{
  "n_mels": 80,
  "hidden_act": "star_relu",
  "parallel_block": false,
  "shared_expert": false,
  "pooling": "mean",
  "adamw_lr_other_params": 0.0016,
  "warmup_steps": 300,
  "weight_decay": 0.2
}
Rows from block 8 of a small sound classifier, named by matrix and row number. Rows with one number belong to one neuron. Each number is 500 + 25 x the weight over its row's rms, rounded and kept within 0 to 999. All counts start at 0. Numbers have three digits each.
After each neuron's rows are labels from the 100 clips, of 14976, where the neuron reaches its highest value: "strongest on" is what is common among them; "loudest band" is the band of the loudest frequency at the time of the peak. Only what is clearly more common there than usual is listed. The data: read English sentences (LibriTTS-R). In brackets: how many of the 100, against the usual share in percent.
# fc1: MLP up (model.blocks.8.mlp.fc1.weight, 768x384), inputs 0-76
# fc2: MLP down (model.blocks.8.mlp.fc2.weight, 384x768, transposed), outputs 0-76

fc1.452:456532501498514523520530494502515519502442502547527497483547534468481493496492528514492484501499515469554477419516486527516512508535537503489518482511503516556533508497537522547510520512511532507474518482462467534471469477472522529
fc2.452:517461495521473518493508488484531518506517517475508500497505497467517508496485461554527479493492489499512554537532517505448516494492503465433508503522456545509496494496488539467512470448480530490498495527483526463508522524523509493
strongest on: voice: male (100 vs 47.9)
loudest band: 500 to 1000 Hz (46 vs 7.3)

fc1.232:467532495488513493519485486469458492473510541515510509484525517487496520548480532502533505501516485519513491477536430513488477526480539500494505506484452532472495513515455469508506519442548510508514519486570470476513523515504493510
fc2.232:533487495500499514518489525520506503505509483478498519483480469504514507480483536516525494513479510523502535520501502509500489490497491512518488512505503503516462494510477511548485527506512487481507503504503503499488497495487534482
strongest on: voice: female (100 vs 52.1)
loudest band: 1000 to 2000 Hz (26 vs 2)

fc1.91:470493498505501472478478519501525500477455496485488475515465507534527509506520496483504480493491514490495502521496451474455514514505500511509518479499505487509526487524502483519478450528504506456492458495499528468545548518504478499
fc2.91:536523476516491534521497455475471512541503506497478491482482492476461500523484437519535490497493507513542518499501477477507492505520525505444462497492491484516504487520496521533534449464462511537521578517467536548495519484504503511
strongest on: voice: female (83 vs 52.1)
loudest band: 500 to 1000 Hz (35 vs 7.3)

fc1.53:502475487481533487507507468517525463451503510472490470513565475520485479509557478523495504513536464512475523491511485499468493529462532517519489496528510553522498470531503503464489446500503513526519465485506484516504493495519495551
fc2.53:479546492504465502469515538478474487449481540537504511527455486468554497514510532506528503490526506531477523473478466498448487509536453509511470490528448502500503493500499499475520492475485502506485503507544501495501488521485493474
strongest on: voice: male (76 vs 47.9)
loudest band: 500 to 1000 Hz (35 vs 7.3)

fc1.173:482579470502546471518503475472508497517487533512473494490530519539508517507498559516507505518521489485512494475512452492468484506490498523529508491519463511479477507505467487550490552478512474497495473471557485453505513501498533501
fc2.173:518504497495500517504497543510496504496492487492499496489489477483516492471474523517527497514478525525493488502504489511502505472530502500486476510511506512498492498497487509537513527487510504500509504511498503488500494488476515509
strongest on: voice: female (96 vs 52.1)
loudest band: 1000 to 2000 Hz (26 vs 2)

fc1.110:530552514517521495506460499505483503478497520471498505487565491468508494514482546501518448468482491454479490448505444497472504500511519555489528515474476493527482495505466505544497502471516484480538440470523484518490549573493525520
fc2.110:486513480491507503491498557486510496491499479496502500487440476489492503500512450531510496525495509523534518510490468505506516496522501502472503496498518521506516507519518502524513520459499502511499509512494503492507500495486503503
strongest on: voice: female (100 vs 52.1)
loudest band: 250 to 500 Hz (29 vs 12.2)

fc1.752:487522500506511505515515481522482530511450510478521501508479530524495500481515495513510515572532527497512505476502483494489548509448520556440488494524480463468517466482548530510464547469493485516467485498487522501538476499486524516
fc2.752:478524484498483513512508505489485499522513505490498464488463494509542501520485465514497504444484484501508538505511540520496495487487508488455527473456480534522501510497505505468517513508480514490536505498500519522482498519510475494
strongest on: voice: male (83 vs 47.9)
loudest band: 500 to 1000 Hz (43 vs 7.3)

fc1.343:512495487537470463527511513471500485501507538521520465524533508513451525428481501538496492505501543499524494442482518496493523491498519491469513470509542504558500471512447483491496492508553509474502488483482476513514531487516504491
fc2.343:528444489475478534527504488497506528490516488499504485495489509455520515511500437529470470485503469484526538525498529502457501485528486511496531513496492563493475500512516496496508520501486519534518534519519506507487504521511489502
strongest on: voice: male (92 vs 47.9)
loudest band: 500 to 1000 Hz (38 vs 7.3)

fc1.528:491540502518533503513525485485507480508473512531509480477527548494507496521482551512538492489528485486562497431525498495514538495501576501487503508531520500512487504522444517522478511479544547491482465504525486523471485506487486550
fc2.528:511490499513506516517496480506511509511512509476489489505477501502489492520513483527513508427490486500505540507532512520480504508525491475487496503494479536511549476484512494438502549507474553513555501512497553498505514508487486514
strongest on: voice: male (86 vs 47.9)
loudest band: 500 to 1000 Hz (31 vs 7.3)

fc1.703:540574497503529553503516525504494525505496484498509507525523473520547477461487536486481523447510513504482514475512467471494505509530516477437471501510564478497509525497482481517500536467535570526522484517532450546505502520526491495
fc2.703:505448517506499508511482536489497491484530503510503499508438523506470494480469437530477475499507504492522532540518515513504501522537495496508508509514474549488467521489505498465510486455491487521487504504510496503496505515502493491
strongest on: voice: male (76 vs 47.9)
loudest band: 500 to 1000 Hz (35 vs 7.3)

fc1.396:484527501493523495518529494491515522490491506542561476494474480448523518498499500540499504531484506512509537491493509462501518503480520540477491515485489472512501483520496522533522587520495463458445504511567478521481541493501526471
fc2.396:493480493530480515510494488471519509509508505493486479511472488496534492521501445553519499475504449524497535503533524500465473488492507481498547504485469563523525506505493517488513462468497526485550503534516553489495507516514491510
strongest on: voice: male (83 vs 47.9)
loudest band: 500 to 1000 Hz (27 vs 7.3)

fc1.385:468554480466527495509452523474490465505523547516486509462506513486500525490468506477486525511515533481485500498516452482503525492492523515503492491470443489473438520517465490560470555474503484506545520493527501489516533516498504491
fc2.385:480498482508489503489492484487511524493495490490493499478456453498526491495490526493526481498513500511501523525474482488481505478516503516497463491493513496518516497511499504566490489478502527485518510489482503527520510486501527503
strongest on: voice: female (96 vs 52.1)
loudest band: 500 to 1000 Hz (32 vs 7.3)

fc1.253:491517521493508508510471486475490469495492551476508498510541519515492553509481552529505466508512502482518516497491456480484488467494498509497512527477481496480495490500495507539472492509556493486522495498549456480515529521473489503
fc2.253:495521479501521527498497511482495502484500479469489513480477482505522504509492505523518472528504500515529514511523487526514509503485517502497488494502506502517454484512481508487520539446490480500518507502529524491506493512488496513
strongest on: voice: female (99 vs 52.1)
loudest band: 500 to 1000 Hz (26 vs 7.3)

fc1.729:499518492521497496510501490475444481463489554519516476508479508495547520550492532480517478475520505520497479476525430513491511513500504548491485504498506507495503525515488477529532490442522499488497486493560490506514539543506535493
fc2.729:525527473498523516520496495524507496491508462477479515468468479517475505482475520499556490508465500508528534529509479511519517491517498509484486506504488492520441501517477501563490535491506498475513505496479494507502469510474497492
strongest on: voice: female (100 vs 52.1)
loudest band: 1000 to 2000 Hz (29 vs 2); 500 to 1000 Hz (29 vs 7.3)

fc1.600:492541518494482519543524468542480511484480494513526481533490504457494482522528530520519471546530448483503499464497518475553559530499525532436473545502504479491499480499482492533472542512520522510507494456477464512493439503513532503
fc2.600:499544498497502517508497502493495509531504487470497485500486504505541503545494505537486534460478472495491523471513527524473494488501498484538496477503495510520511513491513498471512496521492544482545503510502553538509500527498481516
strongest on: voice: male (89 vs 47.9)
loudest band: 500 to 1000 Hz (38 vs 7.3)

fc1.409:470555475509505518537478482487467494467510553487498496491495487479512524536493557498529491507549483511492502512518432498480472516513525486481523493475490538490501507500460492518534525468564500487484518468542495481504518500489511507
fc2.409:498496502508498512494492544518511492497499488482498524486479467490517504475495536504532495516484510519505533521500500519483496496509487514528494503522490509521473488510480521527487536494511496483503497504505507492505495491481523481
strongest on: voice: female (100 vs 52.1)
loudest band: 1000 to 2000 Hz (26 vs 2)

fc1.742:482441506542490505496510504470477471524495476532526474520483502491531518488525503503481515547529526497478449424540508513527491522460490481488478490507558521512495494504513480496511514551497489482454496530486507515522506475474498521
fc2.742:503471524479478490511495502479498491501518503519490492488531492472481491529474427493456471465483467480493539509501524499510538478494493498450510493505451462493504528486455510513508516506488512515497467513528462518497512516524503454
strongest on: voice: male (95 vs 47.9)
loudest band: 4000 to 8000 Hz (26 vs 5.1)

fc1.569:465508497487500552524519470516524500497476544494485476508498523445508490499467528477499499495533496492504457456526539478519523522524523482461492477502522477522499469521507500500510479487491517518519498475510496514492500520465538525
fc2.569:530461496505496530513501506493515506500519496467497494492467481483504510484520445540510497458498465503485563508519493521471539491515501475462516511489461532499502506494473536442522557480509518489516478497511523503499527529492501487
strongest on: voice: male (92 vs 47.9)
loudest band: 500 to 1000 Hz (27 vs 7.3)

fc1.469:493524502491490481534515508498476496509468493495515501537532488471503524506491517453484529502533529513495533523497534484536513499524484469500445532507496499481557487490504530505501509518504516496485512514511478519525471522496526510
fc2.469:480447513490472539495489515500480500503517495499492479500488508460505488457457487535497489503506436477549531512474506512491513509520502499485574494468492536507479495512463503478536547469541527494493484490513524497515529520503483483
strongest on: voice: male (89 vs 47.9)
loudest band: 500 to 1000 Hz (34 vs 7.3)

fc1.279:488549482470503492478485516474460504510480530522487476480477465543493491491516453474504505512499515521433514493513514506514492513508498538513559503512457488509466521499390499554486476460515470490475497480482528479465529508500508489
fc2.279:471504500498472482517488516486519524484532510525499512495469493539511494479450536532485480491505459509487540521500455479463546512550478511501503509487489500516510493502563497505522536487505510512502504497482503484483474513518504489
strongest on: voice: female (96 vs 52.1)
loudest band: 500 to 1000 Hz (26 vs 7.3)

fc1.664:501492511518490498514470510522510453473500535475488518476488529521503519553498554513523489514506458511486503529507440478492515528502493532508529488502489498481506504516492471547517487486517490504539460499575476488512537520473498515
fc2.664:501529483494510525472495522506499503497487498473497496487511478473503492492496507503494502536488509525522529489499483531510525487503510494490471494487519494515460481512491517538504548466502500494517511498500505501519486512477525497
strongest on: voice: female (88 vs 52.1)
loudest band: 500 to 1000 Hz (29 vs 7.3)

fc1.40:540551504495534464553443443500516478490516547478490463489530492514488517504526546517521512534516477507516485468547451466521477528513501529521486503484437543482488497523467499544485518444548489478506498492549489475492545511467464514
fc2.40:509509488489508512504494532501494513481499483493492520477464467507540496476491528521522491509501516516503510523496497524485503485503498513510493511509501485511478499502475500531503530482511487483524505507476508489501493494477527497
strongest on: voice: female (92 vs 52.1)
loudest band: 500 to 1000 Hz (31 vs 7.3)

fc1.468:509539470512494508525482477523536467485499476495512522464521572503527528509493512488493502488483502489486496452513489516535471495527505491470465509502491466523485497521510485571469504477523532503480508519502493521532473529494522505
fc2.468:506467515491503517518489484494514529517524508479502496509457500514512498479484451533500503463496463494538552521513524523466499486500516500490521520490469554514539510505453523434537526454498511516507480499507533488488519513511504487
strongest on: voice: male (92 vs 47.9)
loudest band: 500 to 1000 Hz (53 vs 7.3)

fc1.372:465526482481511494536508496516483476484486501498489515511545454465477502441450538497473521532492533467480516498469447478500475512472504500488511498495487456527520455492487545507526520521510543514483472506492485476497521493515526508
fc2.372:502547496480486525510505518515491507527484517509480450511460531476526485514511489515484502498508461517531522501478515478497488490518483522534518494517521533496504511498517492461535562476520546486512511501522541543543505488519487491
strongest on: voice: male (95 vs 47.9)
loudest band: 250 to 500 Hz (30 vs 12.2)

fc1.508:473545509482505538526527500478513527483474509522497493473511500465534490522497546517510480498485475467520492452505528459470536530495551524448516431528543499517536525522521494521542466504557541513523490471520483552522502489482500498
fc2.508:536422496483482524485500487501530503477496478483493493506492507468514501503510464507464483482489471508508556533526504540455548505534491495476516521494475536502472499489475523477488523461482492518500487524515504475513532531497503490
strongest on: voice: male (96 vs 47.9)
loudest band: 500 to 1000 Hz (39 vs 7.3)