{
  "model": "sound classifier",
  "n_mels": 80,
  "norm_position": "pre",
  "head_dim": 64,
  "head_dropout": 0.2,
  "optimizer": "soap",
  "weight_decay": 0.2
}
Rows from block 2 of a small sound classifier, named by matrix and row number. Rows with one number belong to one neuron. Each number is 128 + 24 x the weight over its row's rms, rounded and kept within 0 to 255. All counts start at 0. Numbers have three digits each.
Before each neuron's rows are labels from the 100 clips, of 14976, where the neuron reaches its highest value: "strongest on" is what is common among them. Only what is clearly more common there than usual is listed. The data: read English sentences (LibriTTS-R).
# fc1: MLP up (model.blocks.2.mlp.fc1.weight, 768x384), inputs 0-191
# fc2: MLP down (model.blocks.2.mlp.fc2.weight, 384x768, transposed), outputs 0-191

strongest on: voice: female
fc1.655:125115122084100122152151126076112134160169158112147114171150115121154132113113118178114114181146110116095101138078105085160154161148096164130140133068160139109148154156116140141157171125145135110132139102097145095124121099080131116132151113105137124110126169103143118106138147107157100137123120071097129135149142103146100126119135113128153128124125120109122122177162117126123138102108132101159171110103109109112123127103141151138158160137098126129150085094143115134132165155147123131146134121079153108148131136121128116118131068137142116099144108150141106151089118118160186124
fc2.655:085165165103123156119149154138100116132134148132118155106139087163111121091103079094106137093139134151120114122150167130131159164151210155135148158146186148159109126096090182131083157135141138136093100139164113126084084150155133106123152126160103117102093125178124070150150136137117131129142111156177146103119134121118145118130120119130127129136124144135176142149096102149135157146109112125121139113111102135112122167129170108145173116118162134128147167105140133112115133150128113095165132142101124124114076119176100079126156130124127106098096116182117141112188123142107110128

strongest on: voice: female
fc1.270:114160092103146137156113079122124113106127127122089149106113119138113130121139149112143139095118157095093131106140069139121134116164133135145131088125143131149097124122063093101115162132166114137144173114117105136129120145161125128166132095120156107153128128141163105117131120142148099111159168157040116148109167124134173149126118145130116098119110167123160148172145121126122095107170152124136150120141097144132108035170154134105139122149162106136129104142115153140166086084123132170091143113153122093103135107095153122127125122147143131154102125123140150124142137147107108102
fc2.270:177110150124112087129150156120136144136109117134135112150169133134137131130123066127138096156179088124116146138132138139141107110123105137156135151124106107125151112130136115147111153119110152115135117136142114138150140129141112129130129142125129087143100104128127099101120144140128149110157136116102131155146114145158115139119124131130150110125145122119139140157118136114124103170166157158118084140119172118138155000107164175089124145154120109140136120094135111142144136151169139103117110130113136154129123139147096143104152143123103140112138157105139093134153098114135160138

strongest on: voice: female
fc1.221:144167075124155129137111115124085137113109174101078146139134120158110109117133141161100125089155157122110148115115077121105107125145163149149119125115135127142109111089080133126124141118110103132119163126146124136130117171127137129124167123116191101104127134143167122123160168110165126090107173170073114114127157122114160132161115131109114114111132169093113120136110116180151091102151114132152147073131146133089089076151102120089160150132142092137115158138131141155111109133147109171092176144131135106128131140058134134126134124139086102107104114118100135125098147136122152091
fc2.221:148108136150106112147135160134110126154104112146123127146174148145131136144121094129175089148145080156160144130128132141120106122122111099150135172136117120147138130141116113161104161115111168108146128146127104116115127131138110133144148142139107105164130124110128117137128113138137158113128122142141144145139114137170122129122132135119164139118140154101144136171112099127108138157121156139105162149133154156145141000146171161110136124140117120135135124104130144126156142128139114096141094140110134152119138095157122141104133108119128165109143158144131097144121102115139145147

strongest on: voice: female
fc1.482:103172115134124157145129130079121165118106153137134135130114159128105121146116142107080126103079112083120127137124128137133138115131115154141176122119134116144111099148071104158145114107128134124143121122154127146119151126112079118135151140123122121161105136114138124136152126147139120112130142124083094183083184116133174124093130116120138123139136110097122130164142153147151093087142115107108142105153146119112103011129170139134150138153165109113073161196131099127118084126142103149119129128135150080145150119115123154105124159118136108123110112119109151153112134120142098099
fc2.482:106122143158123108142092157185123107150148163114136158133123121121070127082126076170112108138132114137135161139128121134114107139136129161128118123146124085123124116133093140112089114178071127155130124157155177111121117168116129108136205145133121127108120149137137137127171120145128158109119135152117143134165115096122113123157128103088156138118125168123129132162116123146137136170114141173131154123116129181134124000105166108123135115138090131128198149122122114158130171168169137103116136140118127162070136094137132114141134108126124117107117155127149136142149114136179118132

strongest on: voice: female
fc1.416:110138152133137151121109144114141091071097173154130123106157146095173119122108177150152132119106136137149163123126108098150123113171134162128077157109117187104114118108131113143134156139118088142149104126140093134111116121143101103116129128116126091151151120143163148162096124110147138131075116088131168113123090113125138072131147134115105110107111087155121097153130088126099141137111155170123207148151110091164103103144168181129156155161140151122139121123135103148151149124163133167174111137150147121132146155112137158143170137148105173166140152141110100088122073153108144099
fc2.416:085113124154144128097128090136112108135107187138167121167111149160040128143172109150096111134096122154137130105109104151123115176144114115114126130134117109154169127116133156148123128125125139116085123159153175123143123147171126128108169125128116144092113103081129134125150161133152117115107146144097137128149123115135110130138160128109105149143125184078115141150144113132156157111134174116126081085131106144095138117128091090138164089129156151161181162110121164119099148143144123134098142127143125138126125103105134104108119138166134127124157108154133109146172132099119096130

strongest on: voice: female
fc1.711:134162085099177124123122144077138138143130101142115125138118143079103124139126176146110128112135101121111143119100132121150104087119112122158173153099096137100097113121083094108133125117145164119180131113133099188105165183115120137099104129131152096101140112138165130144090132114165140119100135133119162129104186118145131122084129158072079095133156124140135121155172151101128111128142133116128099129128096111146111091122119104147153154135144134162104102120153126125146130088124110132127157101114157148152152128112157126119086193142128102131120136127189118147125100127098153125
fc2.711:156120163125129102128089174118139144126133136161138108136148113127102093111110109126088123167118081166127121141190122126142186161132112089157140113141132123134151127122141113112114139150116087132117134118131128105129099113131132157149171148125159124174165126066077106159129103133170098129164117124143112144131100125144122114146166128107132136122114129147115159146148099137087125171128127165153062108116137186115116095143105093104118070101115135122130119158140070165112104124122115078146158140096135148086143156150115187152132126166120132124116129146140132137156157108093111102

strongest on: voice: female
fc1.694:160145089109129159118084134098128120116109144123105133163189119122135128136137119110100114125150147130116158089154074130119155132134142144166165152101142175148156116100070112127141133055147143117137144158149098156103147160135113110146139113129119088087114111136139127128119178132151116080171139142096115142150163127144148104118118140097141107105143123132157121131136142157121128147144146110145090093150094163122116011150120141077130121135107092146138112142113106137129136083150118122123142108107118142092111115120180114112109137142142125119151121128146118157125112155118114125
fc2.694:139108139143126081146105143132132151136127159124142127124111093128127125130133134150121116162126078125108132128161147132120140150134117122189139121159131078124131141132166108141103146166104107140140143137130148111132112115168147149136145149106157130155151140110129109149154121122145112124145120122157142158160107163138117134144128132141144099120127127152144129136120114113102121165136134144142105137101137150109141000135155143126150118114130090103121130126138082152133101137121099093153137121136131156103162163149117143141136118117109137090102155127112143134123143128126134142

strongest on: voice: female
fc1.672:121130092120120164152127130143128126128137199090095159111112145146107138128144153153151132070123155168127127136119084123108141123145135108129130110109152145116119128089090124132100172208103110117087150137177117119169127136122108130157154094140124100101167156155170104135130130133124135094114138140085104156151147122135140104108134153148147153103124142153162105134104143129122097137159142124078123137141098132102092105193155123083157098122160115161091139138145144122160116110148126156101142133129160146127136135095137104140129104101150135160122125148119154105126159124101119138
fc2.672:134134146128110100152123136128159149121122112123162118133174119120128131116137121143146100158161091110118173125150111144117122134127113135110140144114126123130149127134138127144096119090089130119119122124155121132138121126132107097145156147130152125135106096125147114110127122148131128072119141120113176158135118119155130158131122121137177136143140154109139138144123100143131122140137166145135073113102156152123145000099140146108156129158104138141163124097135134128124115148139124123142147134140113129108152128137111115107138122113113169096147139120120092137134106121150144122

strongest on: voice: male
fc1.390:146119139103121134110124166160107163120099081112121091124069122119118131101124135116175118085137127122129128146102130132111129138164134093135119112101138119129127181070182106117156087160080128140128120125162119158163094116139188174118126116151130114141116121159111071158131143146069143110154107174157145145134107121122151111121159139100164111152093103129101126138152151116118113130164084138120175145123106150140104171174103106133081119125114146109137161092112103134165146164169113141137076180146136115134096146101131157116126124109112125134150136103126128118161120122085172143
fc2.390:104074112139106134137131115111112104153138121089116147120134145083127113140134161167110103115115146100128103151145132089150107116117114122083149108152122148117111105114122150147114151124111121130095134165124125161107143143146129133170148095158083141098103111163116111143101093120136142164044131107080161131113174115124167122110092118129108110118141112124108141150143120124162129166137115109109206131143052118135120229139143144134148139158155147141143089149151160104117132103151107127107147149131112087141155160107097130114149104151155130090086104147100128109109129100170113087

strongest on: voice: female
fc1.334:114153129107110146105114121113140117129111124102129148125147133149144129125148127146113125088130154130115098093128070120105137162142151129140171154117162166124121126113109116135147123067120117131163131119180099130126160156129112138134121094141163078101117138110172133087164153113161111105144138126079059147149169129145151089132134149117121135108122174135114117106120143129121123150157160133097102082153105134114112038173133123125135092160131091123136109123131126132119083097143098124099162128118133111106120118088181111118123126138120124136142128093153134146107101112112167130
fc2.334:166109144134135102141116146132129150112119145124142127135119086126093121145134116125127106162143072121115156125149136133122142150134124127167138133154131079139126158133138093147101163158102113134138145146129150112120106118174156142138137160110146113145146115118126097135133129130147118111152120139156152158163108155154135147134137122135142094129125141153156146156121124133099129155130138147151120118101137143131146000150167143125147129130134103115105141114146091147139113140130095075154134117122138159082157169161120154127140116120117135094115149127112140126116141126129138153

strongest on: voice: female
fc1.57:138180101147134122151175132134116104149111178145097118130128079145088142161134144144137169104159147101123137118117110106081134146142180129142151092109118111133093122094128109100089160102125113111166127178161143126131102118125110108135144126098137100155116148130134132130178100124165116109128141152129107140127160127139119112143135144155119135127148154145121099095126166121182157136163127121099116127104155123091104041150131100099104132130142108146147110120119116120137120077125129144117176149168160131141125097092147109142112141113110145166091103115117141129120119164131108117
fc2.57:130118132167128088140112129136131136125109123142117152101145139064147108133167094158139097121147115137135142123126150171138101152121099130136129133140129144136170122125120146136101174131093156147123113134091131111133133157129110115125177143134115108127116142121084118108135130140130146129116152143089165144094121094150144128120119140120157091131139104093117133160134066137115123154149132166130119151123121139132137000145135127101165122169156145126135124120137149125153151168160121142119121146133135155098128137145135117103140112108096159119145154112129096131132103092136140131

strongest on: voice: female
fc1.712:151186113143116140158093120127080152139145149133115131120163118167135135123124132116131121102134173153124126149127075148107131125144169138124137124110130141135095110117069116128152140063147122108163153139131112145134147107124120104149152108117175100120134128117128132070173105139178107132162142160064115150114165125125156132121121150128136109122106150104120109130111086134127109110148134147111140105144133107152114035141129144097158155144113115133113106125103132152119092077132120159103168139128101109109113098094163119129127127129129112124102115081107129112097133119110133131
fc2.712:155114151140119108134139154135122128124110128133134130151126103139100126136131092142156112153139083136140147144121122153111099124136105120151126166136110087141134139138111130128105168162126147130148113136151132113132111130149135129147140146122118113134140136130130095130137138144124160084149139146132147153145121144147130137144138132135153127138138154125128138171114109119112137186117145148156150115127145157132140000138171165108104150154142111134127168104121127161127124148148113098128107141133140168104152136144136145128148106120114154116131158117138138174138108122153138133

strongest on: voice: female
fc1.359:126152090130150144147090094109122141111122183086140139131180098145116152121098138151125128122129161142121158119101077115117147146158153136145149116140113138117116124089098102116130122093175117117147163136156069102142135138124107116156131099134158110110156123124146144087165158114158104103155187160062124138106169139099147107143111165103119126146141149127117127141105133145114118138143182119145108098140132138134117000153117144074153122127121101152087088133130111142119089091128116104088128105126133114099121114061178090133112132155131144103125116099134156125122118158115139128
fc2.359:144103129131123104126122155136121136136120151130131125151143105140136124139135120134134105145143081138136141127151151145109122139122104135160126146144130095132135137139134097144090159141108140130144115140141133123137119122161146134134140145110126123135131142120123114133130120130124118092156122133145137140137124144156147144142127126136156122121128142145149133154117108123106108165137154145135143144125142154131129000137167157109124145124130099104130140116128107153136103140136097103146110126120130146095152142152130150110140112126118134096129155111117119132152122104129138152

strongest on: voice: male
fc1.132:177154135133154161121134141100136162117143137112164145130104160072130128129138141137117118118160138156100129091106155140158161166181119131086153115166167088104145123161111157171122084146096131130071088165104137113141099127174128148123128115128164143184081111059119133142103127142123088149093129159144154119093120111121165166115144120124123163085123086129164199109114136125124134113137151128109125178133082138152173161131126115169124163133119164156135128088122157127110164161125163135160118117120121157125143101159100139091172123127137110154178092083110133134138145106150140137
fc2.132:068130137157090155141125167159127130169125147119081131144143154139108143129135086174087141140115123174130136135115163141101112134160146069069122134131130159144127075128147168163111123096116098136151099126165127122125140131111126125075152102129100148106140153157112122141130110114114125147144128143113102142100136081130141146108117117127117107101142136136126149106158153133135130139093101159108149155179113148128134246110128121113135117212125107175156103151133135121152144123132161131121121099150117126169139093139104162117104139153166149125123120127107117122115120103135114135

strongest on: voice: male
fc1.361:137103140087101076143139140158114157122161139168151107119103115114080151104109139148139142100090094124129143120118145107143128136151094142118108149135163125141130145097136139110130126145098157138132106160135116148183100152124144110125125116121169131108153198111145121121131157120108142123084129106073147147122109145133141124136109124121173143106077120117105147145128127164115128147092118122174184169169117150063109114124143156138122181116151125133162182126101092117144148156198120124144159095136147114171134153121112111074129146161133156158111178053128132108123127169174117106
fc2.361:132133125146101144128119176097109079181148137098129139138162094117113107125121081188167116150157100161188089126151136114134087137123142109088153145128159141146087123143137151124151147122139142124117134146151133150088127121126101149172141095115115155139098107158072115137112101089175185118078105121130142118109120144113166117138117129132104131113158153161143141161139162116121125161125106128133217117159087129166099161122127115116087147126112128109131156142156150136142144123101115148118083162139094095118109125108126158145156082107111125096089122162091135162086096129116149103

strongest on: voice: male
fc1.539:110119115159138127115139084110127093111095121133144142125102115143182132078111174092097129148123150146141096146096140107094145152133102149151127165147126142077142126133177162152144133117098086154143136135119152136127146095160132120067117128150084156149180130131113119136109174120137169147144139168099145123150068138104119146150153132135144103150152121111105112154141153102101128079112104116116194144156141111112172139133116140083105164140136109126102123154124098139137194160085107137179135137112160143166101110131160112122114125141167149138132134123131153116137092119144113102
fc2.539:157099118150130135105121152110160115126078107124110082136108131109122073129097134142066105106129119111165155110122134136159147158133175054112143124103129160143165116119112154106129137094106163108122140142112107097118127132105126163131152149136114083101082095136133163156062130157125088169141107142090147138135135078141151134119125139112078151152134100102120133181130132125147154191079144147111134093097135163100123168142137096113163145148127146155119103144124139111083096133160116107103117128155117127178128148166115158135119164145120151119135121155153113147124163117176131164

strongest on: voice: female
fc1.84:096149116156120121148133130149107139124121161127090155127091121141056097128132140143148136107111070123122106105148127111096096114111154166116155139096125124139131146126112100182088143159175133101127163168148139141168090112149118101169132106096151134146115133127126101104122147153094138107124142148122102115083186111101174181139129116108119091118083149114149120109098131110152116162124142121135119134122166136092135095135177156160106132128150119119138139135105120137118105109136147125126135115120143084145168127098121144132151162104107128144116125113133124151117148137110148125
fc2.84:108145119161102130145114171122104106184140175075122115125148107134102108093154090147114132134124170157112154119117121130098084141106163147131096126148131116149122105154097167143119140112106100145129113124177169116101142143114142105122173103155107155124117180164112144128164108115161197106067138147130145125154105083151120119152120126115125150116129160127140151184130147152118148148142109140137221091132129138168142017126141134116131101164134157129152140133147147125130148146173132156124133140126098134099106091115125125162148097090135108125071114167122141130127076142155116140

strongest on: voice: female
fc1.493:160176136158124159125145087113122127112094120105103147123115129140118147113120142120109109097114149165118157117106136156106133132151161139168121117131124147117115078125163144133139151037128121080134166137197122134146112122125150127147164080111157116096121161104153126082155093117136120085121185129057103170161161124150131081124131141153157130116116171115105122148129118126147120130159144153097161153137117142143116071182131128096144100167121095148119169115139125109100073118127147160118128095126117116119127143068146131137124116137145133156124127127115156122093141125108166122
fc2.493:142106168133126097139122161131114114121139118128153138136126079140055120146145105149135119175124091126121167134109101160132133123123127142139118122117119076148129163139095107135108153172103111134147110108123121108133120117128132099109147142118125095109132134116139100120124144146105140098149137138107155155145141144119124128150134121128122100114134146147106151159097100129132141173135146134155155108128138134138117000125137173140106140136129099150109103111123108148127150145146117102144127135155141154108149119135127146124145115107122142105134160107144127135084119142154111120

strongest on: voice: male
fc1.353:106105150183098120144098124145087130129084115132130122121101102141127176119109121119138151134179139125148067154096150137127146142102109147116062151100155040132150166102129129127113148169088095111147146093151152103131122100139129139124096157143090158138136089168088114122131143091104128147136144117163170149098139139104165142150142156152117116143108147087126113163164185117132112147129088113137192170151116098158095177132120129122105129081156127135137099131123119134139142150111107153108134159151111128148106157178105133138124129097145104132144098118141131088145113106106115152
fc2.353:162105117109155146133175188085118107123115152136108133149088128116117081170109120141063128093107095123121136108132121141140108151125147095093152111142126197122145134117113113145126105140145152135147111137137117122116158152113135145150110123111122117105109160105140131144072100142134108132125132132107120134146161100121125113141128142112083102132122133131131126153096151152164113143091138111106129100118077139110158255153138088100128161162128155157137133119106183150114116112137103113086129153143108137159151140127089148111126163179094135081103125147116111148114169107180132109

strongest on: voice: male
fc1.424:109116131105110149115123126125122133190151109088175161097090111098103138136130104153132144130120130096105117172143125095094106101139088132121119103114110099119156119117152171119156144152158073152144138139097132130129130168158132152146147173175138117102155154121087127188111121143096177113074150154140155132094072134108161115133097157150130147099100131149122120140130111158080143138118126113097180154155129141137100146110144149141109117152139099108149158144110122076147159106148121123141132131135151146107121140135191177131103130124111096129116135127102085097149113091142145134
fc2.424:132117133157120129141113178088126090128100117189096123131084131133162072151093101141108081088118123122143100162112112125138149177128141119131128127140111188114119101136094121142119114127151153120134166082123115072131121147129098150108135145143175131112086110124124147140112114122103122180124149102102098189115157107123137131122099088148135110148114130112134116174112134131126131153128126106081152120106106143114126184133143139104111157164108139123153119137111157121146097128125133124095141140155146095119101143106138174134157137125137168153102111139127132155058151127158135130

strongest on: voice: female
fc1.620:138167160150137113153107089134135137103120131102093160130123159099107125114087145127101139105126115098138134141170157128108130141117137119167142121114133179159104135109076116124122148130171143099150116103166093126111113155141120116145141119132180128100137139112141121140134149122160126110151157163066109140129176160135119126115100138109140101132124119141145131139091175123119114154136167111138128115139105141121107000117103093096157163104136117147087116160121147127127100123082133128094125146154123101146106138077122096117124138116097135144111132138134109113137105104122128144
fc2.620:096100128122135079119134180134126126129106151128149135133144125112126128116144102166123109143116110148128121123137130164120123151116096117131132159121109097113159136141153133171093152133108125133107113128135133094155134157141135108119173145106119121151126164107143106114150127152135120110131119128118154151138126131136137141146118112120154125126137136113113147143125086144119121194141133139111064153119158168128152000132146160097150144172144116115171139109152120152158127176166095135113127135131137133102152131146114150106152101123129148132151149125125110147154102121148136120

strongest on: voice: female
fc1.178:194130122108123142077153182116136146159113156163130126092142078124081137160110128104130165136105121135116099100111146136107110108130106120134154108160169114161125138135109113143135142153133143102181137153154157099095119123105105151167168108119130155100122157156160098146134167100165136144147129137110147104124130111128101112111123151135184128077125185120171109089170150093173117124108154122158090110116124103118122099108139082128151107124143139122104135097145115139154103120092129165152149143124137108139143123150096102169125144095115104140099136103097124110102127064128176166
fc2.178:153149141139126140146111089113115149146105156128126151141167146083134098120081091112134086131120126123120183109111108168176119132146141124125153119190086144136162115138145137155126096120129111122119137107089122124138125156118109119174142127147112120127090141115060122125152132079130121138111139104130099112129136086128080104147113154109159118160149115127143109198120119115137142112138137200132109156100135142115092027192090143132148127138146172131147091124116104128108155139123127132118119198124137142130116118159114096142111132102107148125145109140110120121140098122111132145